{"model": "multi-label image tagger", "train_examples": 203450, "activation": "silu", "depths": [3, 4, 6, 3], "kernel_size": 3, "stem": "deep", "num_labels": 7, "mixing": "mixup", "init": "trunc_normal_002", "muon_scale": "original", "lr": 0.012, "steps": 10200, "batch_size": 64, "warmup_steps": 1020, "adamw_weight_decay_other_params": 0.01}
Rows from block 4, named by matrix and row number. Rows with one number belong to one channel. Each number is 128 + 32 x the weight over its row's rms, rounded and kept within 0 to 255. All counts start at 0. After the name is the row's rms in percent of the matrix's.
# convs1: grouped (4 groups) 3x3 conv (model.blocks.4.convs.1.weight, 112x28x3x3), inputs within the group 14-27, a 3x3 kernel for each
# convs2: expand pointwise conv (model.blocks.4.convs.2.weight, 224x112x1x1, transposed), outputs 112-223
convs1.28 105 [179 110 104  96 100 129 117 126 103 167 100 189 113 139 158 100 136 153  85 134 121 148 123  98 130  70 159 132 112 151  92  97 125 104 113 120  92 110  67 144 135 155 158 105 102  96 138  86 163 117  77 147  84 133 108 166 100 188 164  81  70  37 125 102 120 124 114 115 143 180 188 114 122 146 153 157 205 129 135 124  97 104  97  66  84 161  90 113  61  60 125 127 191  55 120 129 217 195 185 113 133 106 169 148 107 109  79 140 134 172 119 196 170  97 130 106 111 115  97 158 100 121 118  89  77 149]
convs2.28 101 [120 107 114 133 133 137 135 121 112 137  95 112 130 102 129 102 127 186  87 113 101 129 107  71 130 159  58 143 124 189 137  72 137 149  24 132 205 171 135 141 141 139  77 131 123 104 135 154 112 116  89 208 156  97 139 131 132 160  96 158  85 133 140 123 153  93 161 107 113 190  68 137 103 183  95  99 168 137 108 169  81  92 151 189 123 112 110 111 180 132 146  99 158 185 142 151  69 167  96 136  89 135 141 104 142 129 159 119 116 106 100  65]
convs1.29 103 [116 164 130 152 105 115 155 110 132 110 132  87  74 103 155  91 162 158 142 141 149 137 114  64 127 144 118  85 162 140 129 203 179 137 156 178 125  79 142 171 140 123 114 134 172 121  74 100 135 123 100 113 143 124 125 117 147 150 145  80 124 109 127  93  84 102 116 148 117 134 131 102 106 145 140 138 137 127 129 131 117 139 107 155 155 144 137 141 125 116  73 108 101  66 105 126 116 178 150 103 106 161 148 148  91 119 102 141 126 130 131 130 137  99 107 149 107 167 128 170 176 136 129 116  74 122]
convs2.29 098 [ 87 115 150 151 147  87 119 189 169 131 156 188 170 132 144 148 164  80  85 117 124 137  82 100 116 152 156 155 124 122 125 129  94 136 135 138 107 136 124 149 130 121 152  95 166  78  94  98 195 121  78 108  98 156 181 111 110  94 119 126 154 132 138  87 222  86 111 139 110 145 144  97 125  99 117 119 101 136  81 170 151 213 114 150 133 127 165 111 166 167 110 202 214 141 128  99 133 133 117 115 113 127 166 101  88 100  57 126 138 129 162 137]
convs1.30 101 [132 124 119 127  98 175 134 111  59 134 125  84 181 156 108 120  97  96 130 149  94 132  91 134 109 116 139 129 136 128 116  89 131 147 126  82 183 153  94 115 123 133 147  99  94 132 115  75 110 144  95 116 106 138 136 130  79  69 169 188  86 113 255 143 108  80 185  92 128 170 130 115 149 141 116  85  89 184 110 181 154 182 106 130  97 145 158  65 160 136 150 103  90 116 128 143 116 137  68 142 105  54 105 153 131  83 108 222 129 125 102 102 160 183 124 132 150 150 137 161  89 139 185  52 124 104]
convs2.30 102 [124 101 119 130 114 101 149 109 107 126 182 140 137 139 109 144 146 176 137 149 143 124  17 138 165 135 161 134 115 162 190 152 162 150 139 126 134 117 109 118 158 107  58 113 119 145 135 162 120 160 167  74 171 135 135 134 107 113 179 185 199 115 104 116 115 132 136 144  97 135 155 155 133 152 125 139 143 160 204  83  91 109  91 126 122 136 129 125  88 120 125 164 121 101 140 111 255 123 145 171 123 124 129 121 127 166 108 146 164  72 104 113]
convs1.31 105 [108 123 126 130 144 127 112 168 160 121 165 134  84 133 148 131 153 147 175 159 139 144 112 103 108 129 203 141  93 133 126  91 151 159 124 148  88 105 151 131 174 171 127 203 255 127  89 117 103 115 138 114 150 225 145 133 100 101 138 111 121 105 132 157 153 137 160 153 122 140 152 209 171 104 111 140  85  79 125 102  88 144 147  88 126 139 114  84 131 108 133 106  93  76 124 122  91 113 108 121 152 106 104 147 121  88 121 146 153 123 106 136 127 112 109 105 121 106 100 103  65 132 140 140 156 169]
convs2.31 102 [155 127 140 137 192  73 127 173  35 110 163 117  98 136 126  93 192 149 125 114 113 121  80 110 160 120 119 131 110 115 131 125 145 147 167 116 153 175 133 133 161  51  82  80 192 123 158 191 115 112 120 113 173 171 157  98 120  87 191 102 172 121 178 184 145  97  93  86 176 156  64 142 131 112 122 133 160 121 189  68 144  98 168 122 150  65 117 165 107 117 130  85 125 128  57 127 148 143 141 167 136 145 115  95 170 118 112 120 177 124 125 103]
convs1.32 108 [121 122  80 107 102 123 167 118 136 154 184 158 104 114 140 116  91 123 134 146  81  86 136 130 123 176 112 106  66  88 145 147 115 148 178 113  87 166 109 150 102 120 124 111 109 120 124  80 121 145 138  86 126 127 143 140 138 153 116 142  68 118 102  98 132 125  81 142 149 112 100 153 144 134 131 162  99 112 168 149 142  98 118 158 181 139 179 170 212 119 108 182 140 116 151 112 117 103  92 131 148 169 122 117 136  82 124 121 157 140 135 164 127 137 105 142 146  67 100  91  83 158  88  80 173  70]
convs2.32 099 [123 140 151 180 121 118 121 126  90 125 109 190 114 129 131 142 127 162 148 134 124 194 143 101 113  97 104 140 111 150 201 128  92  83 148 101  97  89 138 123  72 136 100 166 172 138  88 106 115 114  73 153 164 149 158  74 101 140 136 133 109 100 136 146 166 175 132 116 212 183 183 120 148 180 130 165 156  84 126 141 175 101  99 114 101 102 118 111 118 175 187 150 164 113  62 124 117 127  98 133 143 121 157 106 104  84 114 127 145 103 101  87]
convs1.33 108 [149 163 180 175 143 179  81 108 162 115 116 119 199 130 184 121  91 137 171 155 125 141 126 128 149  58 137 120  95 146 181  31  58 159 145 103 108 145 162 127 175 142  51 114 135 218 161 109 136 140 112 184 138 133 122 124 114 114 135 122 141 135 150 158 177 138  76 110 124  74 110 131 127 104  90 128 130 111 120 116  94 114 140 109 107 143 161 175 163  84 166 166 172 111  94 147 107 143 143 138 125 111 124 158 124 142 149 155 132 132  96 120 141 103 161 125 125 110 118 147 222  96 113 147 143  53]
convs2.33 093 [137 123 150 112 154 137 145 139  87 174 106 166 147 155 121 116 220 228  66 125 136 105 133  84 158 137 132 102  76 122  99 118 133 136  84 111  87  88 105  83 103 178 108 107 101 105 138 128 184  91 149  83 111  94  96  87 112 140  85  88 171 123 138  79 128 141 110 125 143 124 148 104 152  89 121  70 140 151 151  94  92 149 104 140 157 165 159 136  64 207  56  96 142 125 110 136 109 125 173  71 128 142 111 141  85 132  97 125 124 168 162 142]
convs1.34 105 [180 128 123 151 174 132 136 145 116  55  80 216  61 112 255  63  84 171 171 150  82 123 139  93 120 154  98 108 149 169  94 108 108 160 108 104 110 143 128 111 147 149  90 102 121 107 121  89 114 174 139 117 159  95 117 124  82 154 124 130 144 125 117  93 114 136  88 120 190 118 137 133 155 124 118 166 131  91 152 135  86 134 123 122 125 132 109 131 109 119  13 114 190  57 116 211  94  71 160 122 147 114 106 128 132  94 114 115 148 136 120 160 131 131 160 158 141 150 135 148 180 141  72 140 111 108]
convs2.34 102 [156 124 131 190 165 150  65 136 109 114 145 126 120 156 100 178 124 117  97 108  53 123 109 107 133 160 139 160  86 144 147  90 130 109 149  73 140 138 100 102 138 145 124 129 112 103 115 135 126 155 106 166 126 194 151 110 111  86 120 145 145 126  97 145  67 114 100 134 134 116 120 184 171 173 142 127  98 176  96 105  66 152 150 212  66  89 104 112 167 150 110 116 138  67 127 121 151  99  87 146  95 153 164 184 170  93  90 133 154 167 175 122]
convs1.35 099 [127 169 133 181 139 189 197 175 150 172 156 147  63  60 134 111 145 112 129 106 124 138 134 104 132 145 171 119 136 139  85 103 156 143 119 118 145 144 136 145 120 103 148 145 168 120 105 102 113 121  88 101  97 108 130 124 116  90 167 138  72  78  93 104 117  91 215 104 107 171 122 161 129 126  86 147 128 131 128 149 106  84 105  89 138 140 151 113 212 106 178  97 138 158 117 136 235 173 120 137 135 121  89 149  75  71  95 110 127 143 126 147 167 143 108 135  90  96 139 182  91 148 124  80 140 145]
convs2.35 098 [191  88 102 111  65 115 106 117 109 149 136 121 132  99  80 126 111 165 183 110 118 166  81  74 167 107 141 129 135 132 152 165 147 102  92 126 127 101 110 112 155 137 110 110 127 120  90 107 120 110 166  81 129 139 142 142  90 111 122 124 111 126 114 127 107 132 135 121 126 149  73 134 150 190 149 136 124 111 131 111  84  71 117 127  97 167  94 139 164  85 110 143 112 200  87 101 141 123 145  75  93 129 118 134 181 124 149 112  93 193 107 115]
convs1.36 109 [115  82 152  79  89  90 101 116 176 188 187  94 117 163  62 157 188 125  87 140 138  62  85  84 165  99 120 128 115 216 107 211 112  79 101  79 130  65 121 110  95 117 221 154 146 122  78 105 150 110 109 152  79  81 118 118 120 123 140 138 172 109 100 106  70 104 168 160  94 151 116 174 115 128 137 118 135 134  92  95  86 111 115  84 118 123 171 159 151 124 112  91 146 109 168  87 183 177 148 127 115  95 129 118 128 179 126 104 119 124 132 122 126 124 150  83 110 111 146 174 130 156 105 117 119  35]
convs2.36 101 [147 116 119 120 134 143  76 179 135 216  94 150 176 195 134 156 114  97 134  83 123 144 170 121 144 120 115 158 136 144 102 124 131  95  70 108 135  97 154  49 152 126 114 112 118 173 168 147 170 177 145 125 142 144 175  97 146 121  99 126 126 159 170 143 117  48 130 114  80  88 119 117 132 165 122 103 118  38 156 122 112 170  88 179 114 116 110  57 150 132 178 142 138 127  80 136  98  95 156  93 137 110 173  74  66 165 138 113  92 150 135 124]
convs1.37 108 [149 125 116  79 157 131 101 155 109  96 108 166 160  83 132  91  82 105 126 143  86 158 158 144  97 143 172 133 156 143  97 126 179 109 234 152 149 157 200 133 138 161 100 143 109 122 152 110 147 132 139  84 135  94  97 106 108 140 165 118 150 105 138 130  89 154  87 145 133  51 135  70  88 111  77  71 127 145 114 133 167 131 117  84 106 109 125 144 168 109 121  88 117 129 135 133 175 168 160 105 142 116 155 157 129 123 131 132  96 124 114 119 118 132 132 133 140 119 137 138 136 156 137 142 140  89]
convs2.37 095 [137 120 145 108 120 138  98 154 176 128 114 129 120 175  95 119 114  85 179 148 134 134 119 148  73 113 145 156  89 137 155 188 160 104 130 103 140 101 141 136 137 104 133  79 172 119  72  96 110 165  94  72  58  99 115 132  87 136 154 106 115  72  99 116 147 178 119 140 111 136  80 133 184 177 162 158  92 140 146  96  82 163 167  83 162  96 189 107  57 133 138  70 188 118 168 123 117 163  79  81 160 144 154 149  86 109  96 115 102 128 116 140]
convs1.38 105 [102 175 225  86 102 114 213 119  51 176 189 112 176  86  88  89 122 190 131  99 115  90 187  88 131 153 151 100 151 147 139 103 128 125 104 143 138 120 151 104 119 105 153 115 123 142 110 162 103 125 119 120  90 186 119 106  71 134 151 119 101 115 237  81 150 135 114  82 164 178 100  64  99 140 120 117 124 134 139 134 144 116 128 152 146 128 161 189  96 129 101  80  60 116 107 154 110 161 164 136 113  98 122 148  88 100 121 214 128 125 121 121 136 126 123 107 164  95 147 136 116 143  84  92 133 130]
convs2.38 092 [102 114 100 144 173 154 139 135 137 196 149 115  73 121 114 106 151 131 102 145 156 116  93 166 148 119 110 126  87  98 106 128 136 123 254 146 144 124 154 129  82 217  66 131 120 150 131 113 104 106 125 119 134 158 119 125 133 112 104 160 128 132 124 132 143 127 123 141 176 193 188 148  74 143 117 160 144 176 141 161 117 182 105 118 126  94 141  84 141 128  86 152  92 195 129 140 198 166 109 162  97 166 117 153 122 177 130 168 146 145 112 128]
convs1.39 104 [152 141 129 116 143 108 151  70 182 169 139  81  93  79 134  96  97 151  86 114 180 131  67 124 150 102 142 162 117 135 159  91 144 148 163 100 118 160 171 156  95 101 122 117 115  99  95 116 145  82 112 144 137  60  61 111 185 113 138 159 173 160 141 130 122 154 135 110  95 146 135  98 101 142 163  92 145 147 140 146 157 158 171  90 145 100 117 125 135 113 168 152  46  90  71 135 158 120 142  57 108 138  96 162 117 162 170 118  94 100 146 124 127 155 161 133 124 138 103 140 116  70 174 109 120 121]
convs2.39 099 [112  90 121  94 149 161 135 129  89 150  89 141 131 115 106 167  96 134 113  99 118  89 151 124  76  97 111 154 141 115  65 105 129 104 139  93 125  95 124 129 151 149 120 128 123 156 116 127 167 153  73 137 148 135 131 137 114 148  71 143 166 100  86 168  82 130 160 127 151  65 133 129 135 179  79 123 100 105 122 166 203 107 129 121 130 134 112 118 156 122 132 132 191  84 129 137 232 107 105 109 135  63 143 108 135 106  98 115 163 157 146 134]
convs1.40 102 [139  93 130 104 116  95  99  88 178 165 170  92 149  87 128 108  74 140 155 184 180 132 128 119 171 138 136 132 122 150 134 119  85 119  96 162 166 165 102 125 101 154 159 172 119 134 186  98 131  97 142 129 168  67  34 144 144 165 115 180 118 182  44 137 152 118  94 129 119 121 104 120 140 139 161 139 177 149 141 167 153  81 130  75 143 120 128 123 144 218 120  97  90 126 104 108 119  99  98  82 164 111 135  94 172 115 181  30  90 160 138 166 130 124 129 150  94 114 158 167 129 127 134 125 118 135]
convs2.40 106 [116 138 183 147 142  87 126 186 132 133 156  71 102 156 106 154 116 144 129 127 114 100 235 210 155 156 126  98 141  95 164 154  58 131  93 123  93 119 135 103 152 151 107 150 134 101 101 150 136  67  94 119 130 141  95 170 155 157 124 164 131 118 129 121 171 117 141 101 163  69  77 123 139 130 148 111 131  93 138 119  99  88 140 112 157 137 115 131 152 113 140 134 107  68 130 131 165  91 125 119 141 119 154  99 114 130 141 109 186  64 109 130]
convs1.41 107 [ 87 109 155  62 126 104 161  84  87  89  72 152  88 135 187 127 161 185 150 104 123 157 107 104 157  91 149 141 108 164 154  73  45 159 158 130 106 111  96 102 126 145 128  94 195 147 158 128 152 141 132 113 141 173 122 173 137 125 133 139 106  91 122 152 101 116  94 151 158  87 113 129 156 102 115 147 133 109 136 112 110 123 133 103 152 142 108 154  80 157 139  99 172 143 146 179 129  75 166 140 168 133 153 119 155 110 107 166 111 129  93 132 139 117 109 125 119 132 101 117 163 113  34 232 151  89]
convs2.41 102 [133 149 101 144 113 108 166 115 116 131 127  65 121 182 139 138 120 180 161 156 168 109 101  94 158 104  97 144 123  80 100 122  88 156  92 137 117 140 140 124 170 133  78  79 111  98 114 114 217 127 167 144  73 110 174  98 106 224 176  86 124 148 129 126 183  97 182 146 105 151  82 112 122 115 137 100 155  90 132 132 118 152 152 136 117  49 134  94 152 153  64 145 159 116 117 125 134 116 106 114  90 147  96 191 116 129 120  96 109  72 129 147]
convs1.42 095 [176 146 105 140 112  80 114  82 141 123  79 113 122 148 148  74 139  98 153 103 150  88 106 188 117 113 147 130 146 133 155 152 147 131 163 145  95 128  92  93 104  94 123 120 125  62  69 145 109  84 231 160 175 119  75  11 115  47 129 200 155 139  67 119 138 112  87 134  95 124 117 110 147 150 162  85 123 205 141 202 233  94  90  91  84 112 172 140 149 148 172 147 110 107 132 157 131 178  87  69  80 114 115 139 173 138 143  87 121  98 147 100 155 190 166 184 121 158  86 127 128 119 143 130 156 133]
convs2.42 104 [106 115 193 128  96  90  92 140 133  88 112 140 137 159  84 121 148 133 124 153 123 139 168 171 154 107 143 100 167 175 121 132 179 154  57 116 135 147 121 138 122 153 127 123 129 167 132 150 125 126 122 176 192  90 141 196  90 112 144 171 129 129 124 114 132 120 128 147  85  66 150 147 199 108 163  98 120 153 150 135 130 114 125 135 147 159 143 140  99 121 150 147 148  47 178 156 160  61 112 151 127 126 129 158 114 105  21 127 102 124  94  89]
convs1.43 101 [181 133 120 129 184 126 146 145 181 127 106 115  78  70 144 172 170 208 123 165 151 124  98 164 145  89  46 202 151  98  86 126 138 106  84 133 122 143 153 121 124 174 171 106 121 105 198 156  87  89 161 172 154  43 100 104 134 110 141 125 179 149  78  89 131 159 137 150 102 170 107 133 124 110  92 101 134 101  69  87  64 103  93 110  91 142 103 135 118  91 128 148 142 120 155 126 117 140 183 104 113 144  80 116 159 190 151 105  72 107 109 121 127 132 118 171  67 175 133 143 147  70 146 161 110 133]
convs2.43 100 [116 146 175 132 120 129 134 134 135  84 157  94  99 168 189 122 119 124 114 138 134  96 255 104 103 143  81 145 108 139  74 146 105 123  55  97 111 159 147 128  67 142 142  93 137  82 190 142 100 150  53 136  74 155 159 122 122 114 135  64 126 122 102 147 126 110 139 126 118  59 146 142 127 189 117 153 159 112 156  85 140 155 127 126 167 139 138 107 132 105 131 122 125 152  91 165  91  74 177  82 165 143 163  73 183 116 120 134  92 183 138 159]
convs1.44 100 [150  86 180 145  98 122 174 130 138 118 129  92 111 132  72 120  76  65 143 119 120 132 126 161 154 141 238 131 144 132 120 101  84 147 109 112 165 142 158  73 158 104 124 159 173 126 107  92 121 161  62 124 123 129  78 112 128 119 191 106  81 136 195 215 130 208 134 141 120 102 197 127 124  95 137 140 140 167 132 151 172 144 176 150 137 160  94  89 139 156 155 136 127 139 151  54 105 118 149 139 101  72 122 146  91  86 149 146  97 101 121 110 136 116 120 153 144 162 126 107 129 114  99  98  89 194]
convs2.44 091 [123 100 134 138 137  79  88 103  65 108 172 141  97  87 135 129 113 153 123 172 145  65  82 147 106  64 137 109 131 109 147 137 120 144 149 131 178 112 141 158 146 101 140  93 161 114 120 120 153 133 179 149  96 103 143  63 128 173 122 150 116 139 176 109 128  98 127 112  97 195 196 137 141  85 106  94 160 125 135 124 196 100  87 161 133 120 143 160 108 118 188 148 108 106 113 128 128 209 131  65  99 108 122 168 150 183 138  39 100  94 104  96]
convs1.45 102 [131 117  97  93  95 150 144 161 139 101 111 107 119 109  63 129 129 123 161 144 134  89 128 102 128 108  98 151 138  95 127 125 117 147 105 146 142 141 108 129 119 111 118 158 127 106 140 111 134 156  53 115  70  59 113 101 120 155 165 106  64  79  92 140 130 129 143 126 153 139 151 150 102 161 183 129 186 209 133 132 104  50  70 109 114 187 232 173 160 118 126 133 103  94 144 139 127 141  83 110 131 122 160 154 107  80  81  80 109 159 140 148 153 127  91 107 126 176 176 115 170 174  99 180 109 100]
convs2.45 096 [111 113  71 102 110 130 107 105 128 119 102  73 167  92 126 197 113 132  88 128  91  79  59 110 117 107 135 124 163  70 182 116 107 103  73 137 155 138 127 104  63 170 116 119 162 119 159 178 171 146 167 156  95 158 103 128 139 146 153 111 127 193 115 133 121 153 174 139  97 178 206 106 218  93 164 108 116  99 114 124 119  76 117 101 153 127 124 124 122 144 123 142 120 111 168 129  70 179  79 130 140 107 106 162 163 131 154 150 137 109  96 189]
convs1.46 101 [ 89 127 120 107 138 144  88 133 124 116  47  89 171 149 103 203 147 149 108 111 108 112 141 150 112 122 174 120 132  87 179 137 196  99 222 154  96 154 141 118 112 136 118 113 126 152 126 106 154 145 127 113 144 120 135 139 120 131 128 102  78  92  66 132 171 191 105  95 120 150 127 154 121 103 115 116 103  97 110 107 106 137 156 145 106  98  90 132 143 120  81 113 157 150 101 151 188 151 156 144 126 137 140 118  95  91 104  81 107 121 140 110 120 121 106  92  80 169 117  76 170 139 174 132 186 195]
convs2.46 095 [ 83 105  92 108 127  84  91 127 165 141 134 160  76 190 177 100 145 151 109 147 176  70  94 109 111 110 148 107 116  87 181 100 163 118  60  83 135 152  89 167 166 108 196  99 169 136  91 125 136 185 137  94 145 189 108 104 100 108 129 120  87 116  89  83 158 118 140 138 155 134 226 126 108 116 149 145 116 152  96  70  91 133 117 117 134 102 130 120 130 152  81 124 187  77  97 174 167 115 115 101 119  90 119 191 107 149 113 125  71  96  88 123]
convs1.47 109 [136 106  92 101 177 145  92 144 149  89 107 113 156 118 147 185  82 142 119 102 107 110 132 149 147 177 103 117 102 110 117 119 102  98 156 111 120 110 114 121 166 182 148 127 163 119 125 159 136 111 139 132 128  79 158 157 176 101  81 100 136 107  99 146 134 142 139 124 102 172 132 176 155 176 134 125 129  99 128 135 107 123 120 150 111 132 146 128 126 135 133 119 122 224  91  90 194 141 140 146 143 140 134 109 126 159 102 103 151 135 136 131 129 107 134 113 113  71  82 149 102 112 146 160 144 117]
convs2.47 106 [ 89 101 100 137  75 145 119  97 148  94 128  63 125 176  78 169 172 104 159 152 132 101 191  91 126 125  57 120 103 129 160 192 135 137  65 159 146 149 132 136 158 119  94 135  91 101 119  78 140 157 155 120  72 100  82 133  78 220 161  90 134 141 142 101 125  56 112 117 145  78 110 158 125 123 169 134 153 118 183 153 120 100 131 105 152 128 121 136 184 113 135  88 134 103  89 161  80  87 123 139 164 138  84 164 147 145 109  95 158 128  81 141]
convs1.48 104 [154 132 156 124 128 154 133 148 114 143  62  79 129  66  70 159 150 156 105 143 173 106 156 168 117 109 126 191  80 127 169 102  86 135  99 108 148 117 183 131 124 131 162 175 133 153 100 147 152 104  99 128  78 145 101 128 180 105 197 118 149 103 162 163 129 143 118 143 119 115  94  25 116  84 116 115 150 181 133 114 122 134 106 159 116 116 146 161 113 150 120 113 171 122 109 100 211 155 118 105 143 205 150 133 106 170 128 158 110 117 130  97 156 134 103  99 122 131 145 148 145 163 135 124 108 100]
convs2.48 088 [122 140  91  79 132 136 130 157 156 148  97 118 167 194 159 146 172 120 185 164 202  32 142  67 130 111 103 114 132 110  71 145 144  53  89 159  81 153 143 161 109 127 110 146 137 111 144  41 120 104 134 126  70 125 150 127 124 160  91 127 122 158  95  90  85  97 150 115 188  97  57 191  79 156 140 154 121 147 171  75 203  62 103 162 159 107 134  54  85 148 116 160 122  87 153 151 176 130 191 137 101 119 151  95  99 128 115 102 140  92 111 172]
convs1.49 100 [185 148 104 140 143  67 118 166 171  87  62  88  78 104 105  88  58  59 161 128 149  96 157 148 167 139 132 210 159 112 139 120 163 137 169 179 118 126 163  96 194 131 158 103 103 117  87 145  95 108 114 146  91  58 104 109 167 124 128 155 158 143 106 121  89 113  78 109  85  93 100 110 143 153 127 161 176 140 162 156 162  96 141 145 132 170 157 180 165 186  82  66 126  79 133 112 130  91 136 106  86 131 114 134 179 162  96  71 117 120 119 139 126 126 161 123 100 215 175 164 105 170 165 124 178 169]
convs2.49 089 [192 167 127 121 108 126 120  96 139 101 106 128 130 153 157 112 103 131 118 156 117 124 178 106 143  91 132 157 162 112 143 140 138 123  99 155  79 107 100  88  87 142 125 139 109 107 129 134 183 183 135 153 156  87 122 175 159 110  80  88 159 118  87  73 150 202 139 169 108 120 173  98 157 128 145 127 166  77 145 130 111  65 142 104 112 113 153 112  85 114  98 116 135 144 112 135 132 155 117 169 156  98  83  82  98  83 143 219 157 164 153 201]
convs1.50 103 [140 169 129 119 150 105 125 162 108  97 134 138  94 104 135 100 116 158 105 204 130  92 105 103  99 140  99 128 131 135  85  36  87 180 171 156 125 196 108  61 111 109 105 101  96  97 114  92 112 122  99 105 131  96 122 142 121 180 121 122 134 132 116 113 135 135  89  97 142 115  95 129 117 153 168 126 119 160 102 114  93 104 142 121 107 127 157 108 142 130 103 133 215  76  81 122  68  78  82 107 140  99 132 134 125  64 129 106 143 143 134 132 148 148 111 119  90 129 191 157 156  85  99 201 181 125]
convs2.50 095 [152 127 126 101 155 163 161  92 103  88  98 146 169 135 151 100  49 132 104 143 122 185 128 149 169 114 176 188 135 130 143 114 105 154 130 129 142 206 135  96 116 135  69 120 147  71 136  84 159 103 124 139  82  85  79 118 158 181 108 139 162 120 116 171  97 139 109 119  96 105 148 182 191 126 157  81 108  58 175  90 122 177 180 148 109 158 112 150  89 138 152 149 111 127 177 133 152  80 115 120 149  93 134 138 107  72 118  82  83 174 154 172]
convs1.51 095 [109 176  85 139 138  43  95  94 102 152  98 126 129 153 150 138 112  81 102 118 115 119 107  40 159  96 132 123 145 140  82 118 122 151 177 112 202 130 135 160 106  90 148  85 131 129  88 123 157 127  98 135 131 157 112 119 113 142 167 133 118 130 129 161 110 134 176 171 180 141  95 154  89 101  79 131 149 135 106 149 195 176 176  75 163 163  74 118 101 123 164 118 120 129 119  89 141 151  86 130  96 143 146 153 179 131 145 116 119 103 132 130 127 136 132 171 134 120 108 141  93 101  55 107 109  69]
convs2.51 095 [116 147 161 101  76 107 195 123 169 175  89 153 149 153  92 155 115 116 152 125 113 129 113 143 115 145 153 138  85 143 157 127 109 111 207  79 158  96 134 132 147 131  87  64 119 155  60 111 126 168  93  93 148 101 161  54 110 199 107 155 135 175 155  89 149 125 140 205  94 125 164 118 131 142 107 173 148 134 116 147 121 141  70 120 114 107 161  92 124 107 181 125 158 144 119  76 163 171 118 123  94 105 101 137 151 130 176 129 130  83  82 133]
convs1.52 095 [169 213 118 176 146  85 118 151 197 132  88 152  62  69 190 128  70  82 130 134 179 165 147  97 129 168 148 100 150 126 102  75 128  97 113 160 153 150 133 149 121 130 122 150 145 139 126 124 100  91 169 141 175  85  70 121 148 107 142 180 207 141  79 126 141 133 169  95  92 161 160 126 122 100 120 127 163 164 106 200 193  88 120 121 129 101 132 102 138 149 102 111 177 140  97 126 148 137 159  88 106 156 100 108 160 184 125 101  74 114 144 120 156 125 155 164 111  95 160 122  71 101 126 138 127 161]
convs2.52 095 [162 149 177 168 112 145 127 111 112 136 132 101  97 141 146 132 201 100 120  88  91 132 162 132 126 179 148 130 111 140  71 154 135 155 102  96 139 102  91 102 135 103  78  95 154 166 145 129 183 163  84  98 110 153  78 138 146 136 110 136 130 134 114 147 140 108 113 121 201  89  84 122 181 142 129 125 127 154 147 114 117 111 136 115 108 110 103  99 141 116 100 153 159 120 108 149 138  82 166  84 124 126 153 138 195 124 122 124 147 163 163  74]
convs1.53 103 [ 57 101 135 148 181 108 148 101  65 114 132  88 151  98  69  98 129 115 130 178 139 151 109 163 159 131  75 148 166 119 176  94 186 183 171 135 129 178 134 167 133 137 197 122  65 243 170 161 130  70  92 175 110 102 124 127 144  87  99 128 100 114 128 185 155 135 147  92 129 190 174 151 126 125 148  98 134 142  91 123 132 129 124 135 120 158 156 110 108 125 137 151 117 166 119 164 181 140 131 170 174 172 102 125 124 129 124  99 130 109 127 109  97 137  85 116 146 123 150 142 191 151 155 186 104 135]
convs2.53 105 [ 97 144  98  91  97 136 175  89  56 102 132 137  89 133 148  72 136  94 147 204  73 106 160 124 138 131 132  97 183 102  88 147 148 122  69 126  72 144 123 116 144 120 157 107 158 113  95 144 117 160 118  96 124 165 104 142 123 136 137 124 152 103 158 120 135 156  75 119 117 152 204 177 112 115 214 106 120 116  86 120  94 119 158 123 196 171 103  59 188 145  99 147 153 149 163 162  45 114 145 162 119 119  62 152 131 131 144 101 107 119 161  89]
convs1.54 100 [170 112 155 121 124 148 114 109  96  76 118  88 144 177  92  92 142 135 114 150 157  96 112 169 108 158 109 130 142  83  56 139 149  82 129 205 146 118 150 105  99 149 164 124  53  94 148 113 120 140  61 172 116 100  96 152 117 147 128 140 150 119 133 169 108 136 111 128 117 172  94  77 105 114 139 128 130 121 131 150 149  99 129 139  84 112 113 106 136  97 133  91  56 117 172 158 132 177 166  86 145 112 146 110 131 149 150 109 114 126 141 138 121 133 152 114 136 149 176 144  91  97 172  88 109 152]
convs2.54 095 [ 77  86  82 127  68 121 133 112 141  93 188 178 162 135  87  59 102  59 161 102 148 113 125 142 125 110 137 111  97 179 168 127 145 169 160 116 121 139 117 145 134 139 132 125  80 158  96 111 171 141 118 153  93 139 162 108 123 122 116 118  94 135 120 119 125 128 179 143  48 148 110 164 125 109  84 112 123 146 123  96  92 168 118 121 131 145 110 112 108 107 120 140 129 133 201  99 145  99 170 110 126  78  99 141 161 165 105  77  88 133 116 132]
convs1.55 109 [130 188 100 115 140 118 102  84 130  93  85 129 125  70  93 167 162 109 140 173 120  83 186 115  67 103 144 118 112 118 120 114  68 145 144 150 146 194 117 102 108 133  77  68 148 127 133 132  89 148 164 129 127 196 143  87 117 109 120 120 142 123 111 150 139 123 147 177 152 104 123 202 153 124  98 145 134 118  85  99 105 114 185 111  90 162 120  79 103  79 135 124 181 157 124  81 189 175 124 147 127 100 110 134 132 137 118 121 134  95 111 124 123 113 129 114 132 196 181  84 149 157  81 122 131 139]
convs2.55 101 [120 121 153 154 109 117 123  97 113 130  70 168  93 133 138 139  72  94  83 147 142  74  95 114 130 112 107 139 142  90 110 138 150 165 165 142  81 136 160  85 182 141 104 118  98 177 129  96 203  65 134 106 123 177 181 162 153 116 122 195 134 147 203 177  91  99  86 138 137 148 151  89 171 142 173 200 167 144 114  86 125 135 130 147 120  92  92 152 127 132  88 144 210 107  79 139 104 131  60 163 112 148 132 125 126 173 112  96 124  95 125 176]
convs1.56 099 [106 150 161 114 150 155 139 121 149  97 105  94 141 141 147 139 181 191 112  37  45 136 159  79 178 253 210 129 123 118 161 157  67 146 118  65 102 117 132 126 140 148 104 116 120 121 169 173  82 148 129 131 154 151 170  74  91 156 137 103 129 193 136 106  66 123 157 153  86  88 170  95 113 113 161 110 115 111 110  95 138 121  84 158 112  75 162  91 112 145 113 108 158 131 132 131 124 114  79 133 115 131 136  97 127  97 104  92 186  85 136 162 178  96 103 148 125 131 111 130 141 125 137 116 125 122]
convs2.56 100 [ 85 161 112 147 119 135 127  80 143 123 163 168 112 201  86  82  85 114  86 115 169 134 108  93  82 112 152 176 138  81 152 158 145  79 116 113 164  58 116 172 207 134 147  78  62 133  56 140 182 129 156 107 155 136 163 169  82 152  78 151 121 168  92 200 117 123 142 103 206 101 148 106 121 168 157 124 112 162 148 100 141 134 173 120 152 128 147 170 199 134 161 188 137 119 131  94 103 117 109 156 111 176 139 185  66 128 135 117  98 182 143 132]